config.toml
n_mels = 80
spec_augment = false
steps = 800
epochs = 3.3
final_lr_fraction = 0
Rows from block 2 of the audio encoder of a small encoder-decoder audio transcriber, named by matrix and row number. Each number is 128 + 32 x the weight over its row's rms, rounded and kept within 0 to 255. All counts start at 0.
Before each channel's rows are labels from the 100 clips, of 14976, where the channel reaches its highest value: "strongest on" is what is common among them. Only what is clearly more common there than usual is listed. The data: read English sentences (LibriTTS-R). In brackets: how many of the 100.
# conv: width-3 conv (encoder.blocks.2.conv.weight, 192x192x3, each kernel summed), inputs 0-95

strongest on: voice: female (83)
conv.103 [109 111 163 161  93 115 140 143  85 147 112 120  87 125 123 123  58 128  98 104 147  79 175 117 109 129 181  42 153 135 128 145 181 131  95 129 151 110 164 162 123 105 166 114 133 162 122 145 131 123  95 127 139 142  78 163 160  69 129 122 126 108  26 121 175  84 143 106 164 132 108 129 122 128 129 107 110 142  62 138 140 130 147 143  73 119 131 154 143 134 103 130 171 174 119 121]

strongest on: voice: female (88)
conv.107 [108 157 126 116 107  66 120 165 105 177 112  79 106 165 112 123 167 136  87 111 150 149 149 121 138 163 198 148 143 146 134 126 170 150 139  46 128  83 110 142 113  29 146 119 146 156 163 112 134 104  64 126 159 116  69  49 145 115 136 181 135 115 121 101 160 180 157 145 194  88 127 105 137 175 138 146 118 135 101 161 139  87 123  83 109  76 103 119 132 141 142 161 115 134 174  96]

strongest on: voice: female (80)
conv.17 [124 124 136 146 121 118 108 213 160 117 165 168 116 106 130 107 164 119 105 185 132 109 159 115 111 179 133 104 149  93 199 110 136 139 109 120 160  88  93 141 147 137 216 152 110 151 106 148 164 161 119 197 192  65 117 109  99 124  84  79 164 104 147 154  69 145  94 152  59 126 128 133 187  99 125 126 129 147 121 140 107 109 181 141 139 122 162 100  89 144 122 136 114 195 142 174]

strongest on: voice: female (87)
conv.126 [116  87 108 131 121 136  85 134 132  78 141 105 124 143 219 109  90  82 151 117 129 159 166 160  93 161  89 118 111 138 104 166 111 103 101 128 118 144 129 144 161 144 110 122 127 122  30 140 129 146 109 158 108  87 161 140 142 127 128 116 160 127  95 124 153 156 142 138 148 139 118  75 108 129 137 173 186 140 166 117 133 102  93 120 127 190 154 204  93  67 112 111  75 115 109 126]

strongest on: voice: female (85)
conv.190 [141 122 126  82 194 192 137 125 143 123 134  85 165 165 154 131 163 161 154 179  86 136 118 149 129 145 134 114  82  88 168 167 154 174 205 119 127 138 127 120 148 173 109  99 161 150 106  75  96 110 132 129 132 137 116 160 155 127  97 186 170  94 117 163 104 135 168  77 184 154 116  93 170 127 141  54 104  77 121 179 116 120 120 129  66 134  91  90 129 119 141  86 140  47 111 155]

strongest on: voice: female (80)
conv.183 [139 121 148 121 174 131 116 134 141 134  91 106  99 171 157  91 114 186 163 120 131 148 103 147 130 146 168 128 101 139 120 166 168 167 140 136 136 132 136 137 185 140 133 143 171 107 154 166 139 153 147  47  26 113 143  85 125  93  86 129 192 134 110 131 150 128 138 107  79 107  92 132 148 159 108 117 175 111  67  95  70  87  87  86 159 178 147 125 126 121 168 175 151 125 127  80]

strongest on: voice: female (82)
conv.22 [117 103 111 159 164 108 139 152  97 125 122  91  62 161 133 156 148  97  81 114 143 133  76 121 130 108  76 156 106 149 116  67 122 169 107 181 127  46 148 163 133 166 109  98 126 152 108  81 168 127 145 150 117  85  70 117 101 131 103  74 124 180 161 134 118 138  94 107 106 184 111 126 110 123 106 127 110 160 110 127 117 122  97  97 154 164  83  73 175 118 170 156 134 124 157 124]

strongest on: voice: female (81); the word "i" (52)
conv.132 [ 98 137 147 133 102 140 131 143 119 117 107 108 146 123 147  91 150 144 167 108  89 146 121  83  80 136 139 176  69 132 193 139 142  91 123 124 103 108 107 113 148 132 145  60 103 129 150 160  97 121 149  96  58 105 214 167 169 130 127 181 169  87  92 113 134 163 144 134 169  69  76 145 165 111 138 100 161  86 125 134 124 122 145 180 146 166  55 117 111 127 143 167 127  60 140 133]

strongest on: voice: female (80)
conv.144 [114 189  87 131 121  91 116  86 107  88 123 147 126 133 126 121 173 152  88  66 106 220  85 133  88 101 115 186 146 121 167 135 146  92  87 181 113 125 128  62 158 122 101 115  97 167 136 101  83 163  95 116  88 147 156 118 112 119 149 144 206 162 133 146 119 125 106 140  36  93 202 149 203 162 131 112 162  69 126 144 140 170 121 126  97 100 160 118 126 111 168 153 138 119  66  77]

strongest on: voice: female (86)
conv.43 [129 158 139 104  90 109 128 121 120  77 154 102  55 123 120  65 162 141 158 199 104 185 124 159 125 171 155 146 194 125 189 156 144 146 103  77 160 153 160 114  74  91 190 146 193 186 114 122 134 104 125 123 106 145 128 104 133 113 150 121 178 135 105 174 113 113 150  65  72  80 103 144  93  89 127  57 107 187  95 112 156 164 189 137 124 140 113 138 131 165 166 146 150 102  93 125]

strongest on: voice: female (79)
conv.39 [100 163 157 107 120 150 138 148  85 109 115 113 174 114 137 137 126 144 185 111 180 158 124 156 136 162 174  98 137  68 125 164 163 138  42 125 117 108 148 120  91  94 138  83  82 131  87 111 152 132 177 108 145 133 107 119 139 166 108  88 139 116 106 157 102 149 173 128 102 104 146  87 163 124 117 122 155 154  98 136  66 140 117 128 100 148  63 147 105 160 164  84  58 104 196 140]

strongest on: voice: female (88); the word "i" (53)
conv.51 [135 114  94 121 182  94  66 104 163 119 181 130 109  80 144 163 162 145 132 100  94 158 148 101 117 126 112  85 122 131 190 116 112 129 103 127 109  91 117 183 149 133 107 101 125 114 143 172 130  99 142  74 121 110 190  93 144 111  75 158 130 127  94 147 156 166  93 120 132 134 154 159  97 183 116 115 196 136 121  79  78 140 122 108 148 124  98  74 155 144 135 163  87 146 120 155]

strongest on: voice: female (94)
conv.177 [128 119 127  97 116  97 124 179 114 175 120 185 141 111 134 148 164 133 137 162 157 113 119 145 106 156 160  64 163 101 172 103 109 101 130 142  89 112 153 154 115 115 177 118 148 131  96 151 152 130 113 171 117 123 100 143 120 105 124 126 151 194 118 173 148 105  85  74 165 115 140 156 157  81 133 130 105  86 171  91 162 116 103 152 164 103 158 147 158 123 111 139 171 157 152  96]

strongest on: voice: female (91)
conv.66 [123 146 162 147 162 108 166 134 129  77 108 100 128 121 139 111 118  62 135 112 103 108 125  98 131 125 137 113 162 102 142 102 200 109 101 137 181 119 104 101 166 125 151 127 117 102 145  79 154 189 131 164 119 205 139 143  61 179 160  97 137 136 105  98 173 114 156  97 181 109 123 180  99 108  90 134  94 164  98 119  77  79 138 127  96 162 204 157  77 169 130 152  64  69 188 158]

strongest on: voice: female (79)
conv.8 [127 121 137 161 107  70 129 122 107 162  95 142  95 127  85 123 115 170 141 157 133 140  90 166 116 112 170 138 134 138 139 107 166 128 125 181 114 123 135 157  54 138 149 101 127 155  77 156 126  67 144 152 145 124 134 100 145  77 123 134 201 129 141 127  87 161  88 146 157 105  85  92 124  94 124 105  73 123 166  79 153  89 104 119 143 147 143  90 163  99 116 147 188 141 184  91]

strongest on: voice: female (85); the word "you" (35); the word "she" (28)
conv.45 [130 187 132 141  93 156 126 143 107 136 147  96 118 201  87 143 164 150 188 142 122 107 116 129 137 153 155 142 172  56 111 141 127 128 142  85  91 101 137 172 146  98 204 116  98 155 156  84  98 122 154 184  93  81 197 134 131  78 130  94 114 169  90 112 123  86 138 114 160  90 147 162 198  90 183 102 163  54 136 141 113 100 139 134  83  79 118 122 147 194  86  76 175 174 123  92]

strongest on: the word "was" (36)
conv.115 [113 151 118 125 143 131 175 134 139 113 123 133 119 147 158 115  61 127 174 141 120 192 109 195 181  95 144 118 108 167 147 120 170  73 144 114 109 124 106 119 132 157 134 153 140 108 150 106 175 157 152  76 166 139 152 105  69 106 116 114 109 152 163 125 102  89 136 160 180 135 109 159 121 107 121 139  80 126 158 100 168 133 161 137  95 131 103 176 100 153 169 111 102 108 148 124]

strongest on: the word "was" (39)
conv.6 [108  81 194 122 148 143 100 211 165 103 160 142 154 157 138 151 114 128 152 130 114 112 112 111 163 110  81  85 113  80 187 107 125 156 132 103  89 135  93 181 103 152 102 151 104 119 126 215 140 147  76 113 150 164 151 122 139  62  66 152 141 146  70 138 148 131 178 116 153 190  83 133 159 109 102 129  43 124  65 130 118 170 147 136 112  72  94 182  71 135 105  86 146 195 108 172]

strongest on: voice: female (83)
conv.80 [155 116  96 150 140  66 141 130 135 131 124  92 110 146 123 155  72  98 121 158 114 109 131 152 117 122 126 160 141 125 210 135 111  96 123 132 172 120  85  83  74 143 169 107  97 107  95  96 126 125 128 154 100 135 109 105 177 121  63 140 104  96 144  71 168 120 106 103 157 137 160  75 168 164 155 112 151  78 100 190 142 105 106 156 164 137 109 109 129 135 120 113 185 187 148 107]

strongest on: voice: female (79)
conv.104 [143  94 164 102 143 130  69 142 162 110  93  66 184 128 129  76  83 128 145 128 133 170 133  99 178 139 121 134 100 125 177  80 141 139 134  88 152  96 129 104 126  68 187 138 120  81 168 118 143 106 102 123 123 136  99 174 127 132 153 103  91  88 100 120  82 150 150 138 112 118 131  79 140 101  86 131 134 139  84 104 117 138 113 149  71 102 144  96  74  93  85 123 152  68 171 127]

strongest on: voice: female (81)
conv.13 [164 122 113 192 125 153 153  95 108 112  92  94 105 117  86 129 112 132  90  81 191 149 128 123 118  58  98 163 107  85 145 121 155 133 162 132 122 119 103  99  85 126 128 125 119 116 119 126 120 169 166 204  97 140 160  89 133  66 151 162 147  87 157  70 124 139 165  98 136 183 124 169 102 100 126 135 148 124 182 127 232 154 168 217 165 156 147 165  90 164 175 110 119 102 167 153]

strongest on: the word "was" (54)
conv.79 [128 130 120 101 118  70 103 123 148 124 106 131 131 119  92 153 136 151 102 136 138 138 142 151 108 142 135  66 114 195 170 134 119 137 120 100 121 122 106 162  98 112 115 160  98 140 115 157  80 157  68 186 145 124 144 117  93 139 121 116 137  36  64  94  94  77 109  77 101 118  92 177  50 111 131 156 152 164 119 163 135  53 138  97  73 215  39 169 127 121 102 162 132 155 185 114]

strongest on: voice: female (82)
conv.100 [120 144  81 132 136  51 128  51 110 123 120 113 186  75 119 141 121 123  54  96 132  62 145 129  97 122 106 178  64 138 155  94 226 141 105 122 189 178  88  97 169 126 104 156 113 141 171  93 123 193 118 108 175 125 112 139 131  96  96 100 180 109 158 143  88  71 151 181 133  79 150 143 199 112 143 133 163 104 122 130  99 128 157  87 146 131 150 134  97  85 125 118 124 128 116 125]

strongest on: voice: female (85)
conv.28 [101 165 116 134 125 127  62 149 136 153 165 149 124 160 169 107  78 111 132 158 147 179 164 130 122 126 140 183  59 212 185 176 165 133 162 124  96 184 140  72 123 148 177 117  69 156  99 109 133 100 113 139  92 100 111 116  96 146  96 150  74 155  85  95 184 129 165  91 143  90  86  95  82 124  95 150  98 157 120 125 103 155 124 144  89 137  91 124 130 165 137 136 135 103  72 108]

strongest on: voice: female (86)
conv.179 [106 104 102  81 129 100  83 134 138 136 125  86 136 135 129  92 139 187 107 135 162 126  65 147 115 122 113  75 132 118 161 163  91 138 130 130  62  90 147 132 137 142 117  71 105 185 109 124 113 133 179 126 127 166 150 102 133  95 146 110 112 161 172 139 151 163 118 147 139 163  66 156 190 120 135 158 178 154  88 112 143 128 142  86 135 137  97 152 139 139  73 181 103  56  76 197]

strongest on: voice: female (79)
conv.31 [108 202 127 158 130 119 137 132 145 101 114  40 185 134 100  66 113  95 130 107 141 191 115 132 101 111 204 153 157 124  98 106 152  97 169 107 180 106 100 135 160  75 114 102  96 105 150 181 162 128 151 101 173 135  58 146 172  96 144 109 118 143  28  97 124 131 150 110 166 141  75  76 139 134 114 147 147 131 139 123  73 166 115  96 165 139 126 170 125 168 172  90 157 100 137 121]

strongest on: the word "was" (35)
conv.56 [150 119 146 195 160  88  90 125 134 108 140 131 201 133 113  92 126 122 161 171  82  46 101 152 140 157 135 106 153  99 140 141 209 145 108 128 139 108 174 137  95 141 119 141 110 189 143 101 196 115 147  94  94 143 105 121  72  46 130 169 182 105 145 156 123 172  96 101 179 111 171 112  90  82 105 189 175 164 131  98 177 137 158 101 175 146 113 169 164 101 141 110 115 124 106 122]

strongest on: voice: female (91)
conv.136 [113 131 104 120 163 160 131  92  95 136 147 172 123 103 125 149  96 174 161 118 153  91 122 143  69 143  86  81  66 174 182 127 125 165 135 192 139 120 163 129 126 108 142 131 117 140 101 134 194 142 174  82 164  73 142 103 186 120  88 134 159 174 141  81 110 128 109 125  81 115  65 136 128 120 103  96 170  57 108 142 154  92 139 115 151 108 103 124 127 125 103 179 150 129 112 150]

strongest on: voice: female (82)
conv.69 [154 121 156  89 169  96 113 144 127 154 102 163 104  97 192 113  65 134 134 137  95 145 123 118 147 165 127  80 138 111  98 125 121 187 115 152 124 155 175 100  89 182  62  71 138  99  82 114 111 126 143  81 118 161  98  61 185 169 144 124 135  73  88 134 171  99  91 153 118 150 155 121 156 144 121 121 171 141 127 152 176 126 130 143 144  97  88 115 114  99 156  83 160 110  56 143]

strongest on: voice: female (92); the word "i" (45)
conv.44 [100 162 188 119 153 152 179 179 111  71 128 157 143  97 148  61  86 105 210 153 166  80 120  57 101 117  91  96  59 173 169 116 110 131 116 102  74 110  87  71 198  88 140 140  49 135  94  96 152 147 128  86 134  84 134 107 164 225 142 111 146 112 130 117 103 171 100  94 167  91 164 124 117 140 129 108 133  96 113 124 126 118 138 107 141  79 161 133  53 174 134 144 143 159 134 146]

strongest on: voice: female (86)
conv.158 [113  80 168  56 141 151 107  99 154 125 127  80 119 191 160 136 141 137 150 117 173 148 153 133  93 127 116 155  90 145 179 143 130 140 111 131  70 147 123  87 146 165 141  69 125 150  75 152  99 153 101 125 117  44 126 109 125 161 110 138 118  89 164 108 145 197 101 120  73 149 119 115 129 121 100 112 187 115 192 112 120 132 134 143  79 161 160  95 116 133 136 138  68 103 143 125]