{
  "model": "encoder-decoder audio transcriber",
  "train_examples": 15625,
  "win_length": 400,
  "tokenizer": "word",
  "encoder_kernel_size": 3,
  "encoder_widths": [192, 192, 192, 192],
  "encoder_rnn_residual": true,
  "label_smoothing": 0.05,
  "beta2": 0.99,
  "shampoo_beta": 0.95,
  "adamw_weight_decay_other_params": 0
}
Rows from block 3 of the text decoder, named by matrix and row number. Rows with one number belong to one attention dimension. Each number is 128 + 32 x the weight over the matrix's rms, rounded and kept within 0 to 255. All counts start at 0. Numbers have three digits each.
# q: cross-attention query (decoder.blocks.3.cross_attn.q.weight, 128x128), inputs 0-127
# k: cross-attention key (decoder.blocks.3.cross_attn.k.weight, 128x384), inputs 0-127
q.88:128122192083115135120118097124132124125165080093180118164109132127171156184133113134201099125119056108132123147097162107173119136131169121107134126140137067242142095108176136109152138110154088117142120079127137093087101060169087141115142137124177099076124139144132150123146165126107147083165039128118127116135187113132160101090080125124135174148181134165138111167129074090110093133154
k.88:119126102142120133161125119160140151143129130142150104101118111162165128143135079127153115115143085115113142115107196133139130180137142094123125089162085081107131124160141169169089177097147149096172116155113175139143091143108121100077157083112154111118138128143095113157110082110167132113137094135139120140087139183180177097133117098120071143107122195183144133136164126057103100120079
q.89:109172121089154153116137164163134159086092137128124141160096123109125139103103113100112155112141149120112069083096126088158121074121089170102120131134100116156125161224137129143083126098110138087169130129080100121106100124190140088154110152160114123136100151142097119116138170168179054053154118118076118134117152129074202121134179113062110098145147126145117107205054103103163152175145
k.89:109133156138127151155093114128182103149158097070099173105105122103129111187153147114130117110138181103103105095126154151132077152143165151158095152116092096156139107111157141101126148082131109127107143129102114177139102119201153148098168160104086128152122155103165081142161123151139120091150135110110179113119091186149152174183149144151134094085104142149127153098125113118135130102194
q.90:127086151081105104131130072143082110127125111156162138130080135125129210132088144146134049097118122090129103113163141110174135163145074114154097033126147177152116183156124119140089144117124068132133170118158140169156187105156150130181084074150103095112143147094063102205120151156145078141146141087142120068117136087144125121103191115137045139138132137137113089105126120144144107124107
k.90:096082137100130135123135148111148125135136135140113149136103135120138211107132079157110102132154155144133116131124134144108138130105131086137119118136122080089126144122090118118085157102148087140140106144130190141079179093143138132059122101075132133109137120131170162118115104163137114105128114137079121140082140110162105165091160116102131113132140118169143150135137077094177129118159
q.91:103114119149132057137072125053119120107113087122140125128096135081059079099123144097135096128103150123120075101134159159151128136105149138111073168124139067107110093157121102132145117094167099090031084106159102102107150076113127105142110117106088142145100094124123140095138161133171134120093135156129138120194160131147030126111077096056112133179139096144133068080149093134130138115105
k.91:147114140137157099175111177095121134099121091096155118177119116133120123091086126143134118182169170090148120151086153150124117120142128139128118138126113108130095092117153087101136120124117122106107155133090139059122111093089088069116132100116120130147167115141098180147128119127106147162096111144132172069073094070144153152108107112143155122113106133066119110108119115113174148100163
q.92:137135101173139139118154117122129075156154149210182133056091096105187129170138118120165122161117107182115113164081141167112119144158090110103166115166089113172164139159112099085069110163093090108140164063143127083118099161114139108124123087090131139188122112089092096095149120102100095172052110140123119123128153136077117150167119130120139071125143149144154122137149144146130130077166
k.92:154115079103152126100120157074082150111114117114157113129156120182168108142109179152136121101123153142088087120135102092097176158129148153134136127094112181162138159096166145159124121159089122162140087153084168106072129117085098169141132194072146159145095177128153119121120178146128138120097098137100169122125094134118128122109138140129143098167134132123134127113161123106137119146134
q.93:139107126111098150073126138118131173199114113138089134105165089111155076159119145177119093119123104143053190157114135130136215094138144079104134096106141126110092126110103201176087112090112127120090170126133075167137113078083140122104153079104144179127187131114138134132157126135124145116131111146106131109195157122110143141131063109062111091175114099174063100117128138092171134125092
k.93:125135131130120121114162106102132134074107128177092095122150132165148134129124129128086154139154137100122131127114157107133170177186145116134114116121188120109146095122080124088182165122096166131090133090191129102121142158074130073084192169117135162138152123147113137110148122155127101092145053142118141094150097124131101118124104121118165142148073107102130116139115178083103144132085
q.94:146104151136114149066074173065105169184098122129132127090154137140082108151140120144160155106122086084107081130071129118123168112108103135111158114083081150146106112134119088075108170143113117091137135156157086066107180156122102136071097117092103188146145078186092229114091134136102084064091095123148135134084103115137071204097142112106167123130133128116137072117101094162153099143097
k.94:101119130128153094123127115175114133079119117108135135111067144115143116165129127127102129165110140115137124121088092166171098140148144129142123113130094124167137092126126120136130075146129113181071160143140111149131085115142206130123136112106090108148108104129120109172126124101148192064149138143174134107159113080082137100152104133108184165146121152077181151145132110138203135177148
q.95:136141133176215124171144092078111070121136169060117180135157110102153152117144169106131157146169143120134179161147174107110079138136132151139164105110103135103168165104229143125120112141133115089087134108123101106155122144113173143071135105138093191135077094071137148101105141088166100099157096125090128116094134100141076142124126093109144095162148149133085144146134135136135118122131
k.95:183134135131139124162141148111087160130136171117082111138162159157160081146155106133106124121084111135139117145155160144149203144127128107146117134124100168092112162126154092088143123144104114100111121114050093117121165163134136084134134126125081109166121158106085071103127109141114128119106133125156151127127134118149122124092113104152130109134096141134165119138157116119166114100123
q.96:154108116132060143169049100146147153102066137078124143179134139102110085144136098131080120161102045119126138117080143109099111128080174144111186129109114118165102069101161143143121128108095070154160131107117153137160108148088122094168103142148096144153178167086172118118062141164141127123106126139116125113117099091075128106114194200092131101102122113160109125053145073106174145163085
k.96:156175171098134163121108136113121114099086162144097143153128107157137142116124135138141103128147089120116114121115156117176177119084140115128142115143085119104140111123123118140100158109153141112194174116142144128127094141066106117097185141127117159169110181142124130146161149116110125124106141171102171081097091144098115101121100116129134139164114081129142130105136108172110100161140
q.97:124190105133152113126160112126056184079085145125169132095157139167143161107146069120112148158146078133198094089149176169113122147125109169163120149115149113123121121138117202125116192175133093095123059099168121150115145124101145131111130122122176139107141093186156147134167080086096127122156119160088107161145154121125149063165105128122173091137122102163089119128142150106086097092101
k.97:113129136117172131134145104136104089156114139078153154159087133132183091109157136137136122172097115078153094165154113123125077141168066155162162117139134133126127135186162088119177144164205110104111128158133120126109086107131149122117160110116150080116159187122135104107127103104186118097117111126164094114123100077136149104162166129135125169123092110156168145143131166119120128116127
q.98:095090128120102127162142146167178095142087091123111156139171130118089139132098105083123169105142055089120176140055145112179095083106148101189098154188135183147113146108061100112138105119192154155139115129120127150147110136086170046130084161095128134107083090138105133126126096100154079077111118159100095087125165171089151176139125088103081164091165094095165085103157137191140086114098
k.98:173137121199139111148052095097105091086137139152168108077136126108120100111161143157122132129114107145176103137123097128119078106106127085109145160117161143166122146130111102160107130092116128121099137157143166105142175143111114151107144126085123115117093132121148112184087136112131115121135143112081128160123176130120116136076177128131140090145114157097186157129125121076140135133128
q.99:091106129135088132111092099147106128116134135140149110162148146179112105085147132122120129186149141147101087113135146076171106161113080152149066141151151145131112088111144176129081108138146123107209127164082062139134155083065114105132114168121108155138124152129073111120156159105101171145118162078130137114142116139094159104118091155123171190093155158114078130127123158084133125117110
k.99:142075151134107155130105130093153135136162124118164127158085123103114111143119145098119126131138087129073130150115104097129129154119057078125135184122138141132140111095085185123179132116172125126127113104138115112145079132117178131145123087155132157132095175157133149155141149085141093122155136123184139133154127097095130147175139115116095135167100139162183061130068126141163128145168
q.100:165136057101116107131116103116153125158137104089128098204138090160171170153163156141107100096164094173069093122085114144154133151141153175177179099138121132099129133136141112140114126131125138138137086061142154135102159128155071154139127121073164156087162177127052074092166179193176129075147222211146148151100081166132097174161122126109150112170121127151139134130048134178142122135117
k.100:121116140198122114146177147131130111100113138124126116129171160136149121162089169123100135103127132111151158049109131107113150133113137103162088167132126096153134080146179125102090085097128116098108130065105147103135114146144117123145157163147145124116164143114117118105160071121115110114145161108160163132150100124127098195105106153123123126128145117112156184146132116149108107101140
q.101:130211150116136126119189151165073078098150140118150135126073154150137122061171150140143168095157116084155136115087102105109131151153091109159077137184149144169134099113163119166167130135120121170066117112124129135131043090174132158097149133097090179070093104154129123160131133160151152156118127131146160050101092152138131102140127139099142089119159191171165121121121089102088115137169
k.101:128158129157184160104142133102138083138149150114128112137104104140151156086127160135094116122169115146103117100141153189118164098167114174065135110116111110140095132142083103181099124106138167130140077151153133171175154123126148114147131120129170112102126109138113121120172115165124091155081104153109051170143178132092158115162054117141154102080146091145149127175114162103134126146104
q.102:141077133175091126213189110069168114127164100184090117110121166133137129096178108125148131132138145101098127116092178140152050064160141190089186159114115133135161081118103109140106120136199153122109136174171156178114188182127152114052200142152138069120104111136104148111124132119162140067191106185133146133093141173135195101106135125099084146137182105146121158088125087144130083122099
k.102:168157143137159141145071102077174145132129078141116155101142148131126160106084122106118140154099104184146160118126149106155110154159207055149100050106114058126090146161138133142136109098115170101113125081115085138146122132111141142154136100140113090153155110119140124121106114136108237087150126137059137129111144116142166120129122134114109161110167116134090177120209120109097133109173
q.103:063143130133078136061150157155198164129156220125068169163114105115132136126124154081166097136112107110119112113134107111185118146114162127118103136093123123140114141103084124137136185128130125068112136120113151102148088146108107140105132118153163107114129088187125112128139194070090158178146168139136168115160127121154150109079172148126070071128185116152093113158134122133152120109205
k.103:131143112154135118196120054115070131128159117120075110170160127120105124129129109143153103116137096064135160112083095092092109166142137149104140142149123149187093091144059109158141178107130079098069149092141082148116128160162112069118096142116129112179132128103117171158130113132152109134139111139057148136088141137086116140151132071106118130124099066125152124141116090168100184142142
q.104:140159097105164157107068104132196098155078108091156143107101084139160132132146088132140116118181118090106156087117129193122111116098150129136141105087079174172162062157117138119106149150177150148059146104172127109179189127160150146171079166150145141139058162138134096212115163117131135146112134117155115131142160144114096147093141152124168086076121109165116196132116171101156132111127
k.104:153164170131114104094139114099085139136091146144114117138124104196122151157170153141136141143158079135111163116164123164156128097066126152112183133153102144174106146156155166135140115114108097108111153096144141106162123121152150111143174136098112135107149172151090141143156126116153144091109084104128125131085154115136171101086097109109147131101136123132163135140151104185161163116130
q.105:126105141062158132068076104125164114138123173112091172147055172116140131113112095102109066107141066139104142112120120131076121114159174144178098102152141110170133158159172135055151160151135110112183134153141098092146104126145127078122197163136144179079139119156110135128111120143133125130110113105142116126162080132164184156176078142186182145143127065179165118100145134212137135203138
k.105:129099169076104110139110174130096105160134134145093100121142142093091139074135110189148134157113128141121136170078140144135126100103113151128039085160159116140080088135099145126112112116111094161096117134085096197113137149180114153104067084142150147137129151124122158105120130114148099098083175136135107141086134101202153142102097122091105091161120152155131116103125144158108090108103
q.106:121144116154137141163086139115123136130114132125133166130170163112120133159121076090158123116125161087125188155129143148147133145118057091173130137096121105182077128201130105123195221120115097149159093141104103098106121049083111128118100159140156109136179127121116116136099100116149156179159114118137118094116125115133126115113111099088148107111178162145134160120071125167055126100097
k.106:074171135131140155117145080130145114169050102149152126163181110126140122143112123140150127167085141123193129132074119093164137126133068114104165123140124108164121082125157128120132098125163072094130113156125111157108105115121150139104120110085158141152116119117149106119166120098103153150127050094163093190115138104114129144151128117160126111099075112127109153128146174127125194133153
q.107:177173103134115132126142152081102099137109182054136086095141148121158065163170138112124140100085155134118137087131151128138099066162143105126130084143126167137105154114136167150126094122111147164055116117115141115099221085149061079122126147132149079159129143162101136119128171098155067178122156128093130150188144105132165126136114190129158139108196162140138163095148133124165113121148
k.107:112106135147132167154151132137133123151113122092085122160185144117145164128126168079148124106138123127138130093149134126114118097174143127196142132121075175163138104109116122135128121143121164138123108111117161127146151154131159118124153105111108102117103160062030130119148148113104123116176108109122103154120086182137131107133144155129116140094139125115128092129142133096121140084111
q.108:159188094097143113127130146090115130175093117083081122160140159098133096163132115120150128121117161079109160116121151126140043138032097121116114138124114084154129124113163119151098118128104135180117100143197161149125107102106130155131159099207093148200059088090128128107185098117146130079089089092150150126105122137164133133134148188136114121090114157160125111135138171195129147111144
k.108:102148166168189160129094159121147105168164158086107128121143156158117100147117191130120120144102128132180155154059139133113154109101128123124125150132144130126108135120133075111186149099136157101094160134030148162167138121143088132166123100170130132171136162099108143043147101049139092122144158159123120141144120129162152113151105142097140066190160115133083120140127141133131149116171
q.109:105164166170121122159147111141147134111158147102207185162166155132138181195153141166130111103145139121167111084057164088109152116188143117161170143168153107160096100121133107160108148108152105221177133197116109145146189153161074096099132084168109084181173153078151157169132136096114166142108146190135128159125130156114095155143122115100102122158120041156081102129150145146167112085182
k.109:154147086121112108137110153100164176154116125142134139169143096119139065168090167147133123115084135120129121151090095128132166127157167142152091147113106111108165101121125098079129112073142130154116142136135181093128205124170160077144063086142134118111129152121124126100163155158151131131136120184141137102147147152132121102176093096121116151133154157075095150121105119136098142171112
q.110:145138145154127139132161137142127106088147161148137155114104078083167135080087168134094145112142185110119173136158134088129160131078107131139134077142130183116175113167179116115103121130103097133121107129111145099109138172106115109138122154164138114143126117134071156115172153115118132096143079142171093168144075101142104146151127084099171166117087164154133133079156068164147176110131
k.110:123095159107119172178128147134149112089157141133146150107104140152133114140105119131115127097095124132146164133145143137134117128116085136111109126083120114152190101088116164167128135186125107176120084118137143160133113130138151106129123132085113138144075163087122125165183143088167113136146142082147156081109139140091101089135132142096114119135138119174112129146103168192121116103123
q.111:099151078164127093088164111158114054109156183133116087116119076140151137070086148136145114167107095105151145172178153108073139107126126109117180143127130055164144143131125086116123096102082091106147100151125120107130141063143090089166057103172117053128133109122125178140153159193151157111122132176127157120170123162160165139145090181161083126150105141153116167103034131105149056159137
k.111:147112101133164102160078186110126155123128114166122144139123108159136128112167144100151108101137145075119127073128139128156078117075103155104105127138096115126137082128111150112101104128087121110136098112087085143107128129154156068138171093116063139115185179112094081129165133143095117067153152102117141087120158164145101120130120152155153115142117095099083092103123164080143074112124
q.112:123063179120111140174140150156122116141093093106055110057140135140122110061109107131138140135118044163138114090177136123094110146109108096111128078128124110127100117157136141149126129154108125132131064158117117126175122241177092136111134151199152171125128111108109145130124154151143139165102182130114127119125088179082171125104124172164116147166115166155124108220139138191157117112088
k.112:084153144106149124157087103115083160143131193153133107099134146108129161073104124105059138117132125143132124120119164112132148139098135134128126073180143172166116119143197147143161119153139099073107096130101110153138094171137086167149130094130109138145103172143159094065146141108111072104138137107149117127141118187124084090112144123133118148114158146155074081134131127179126141126134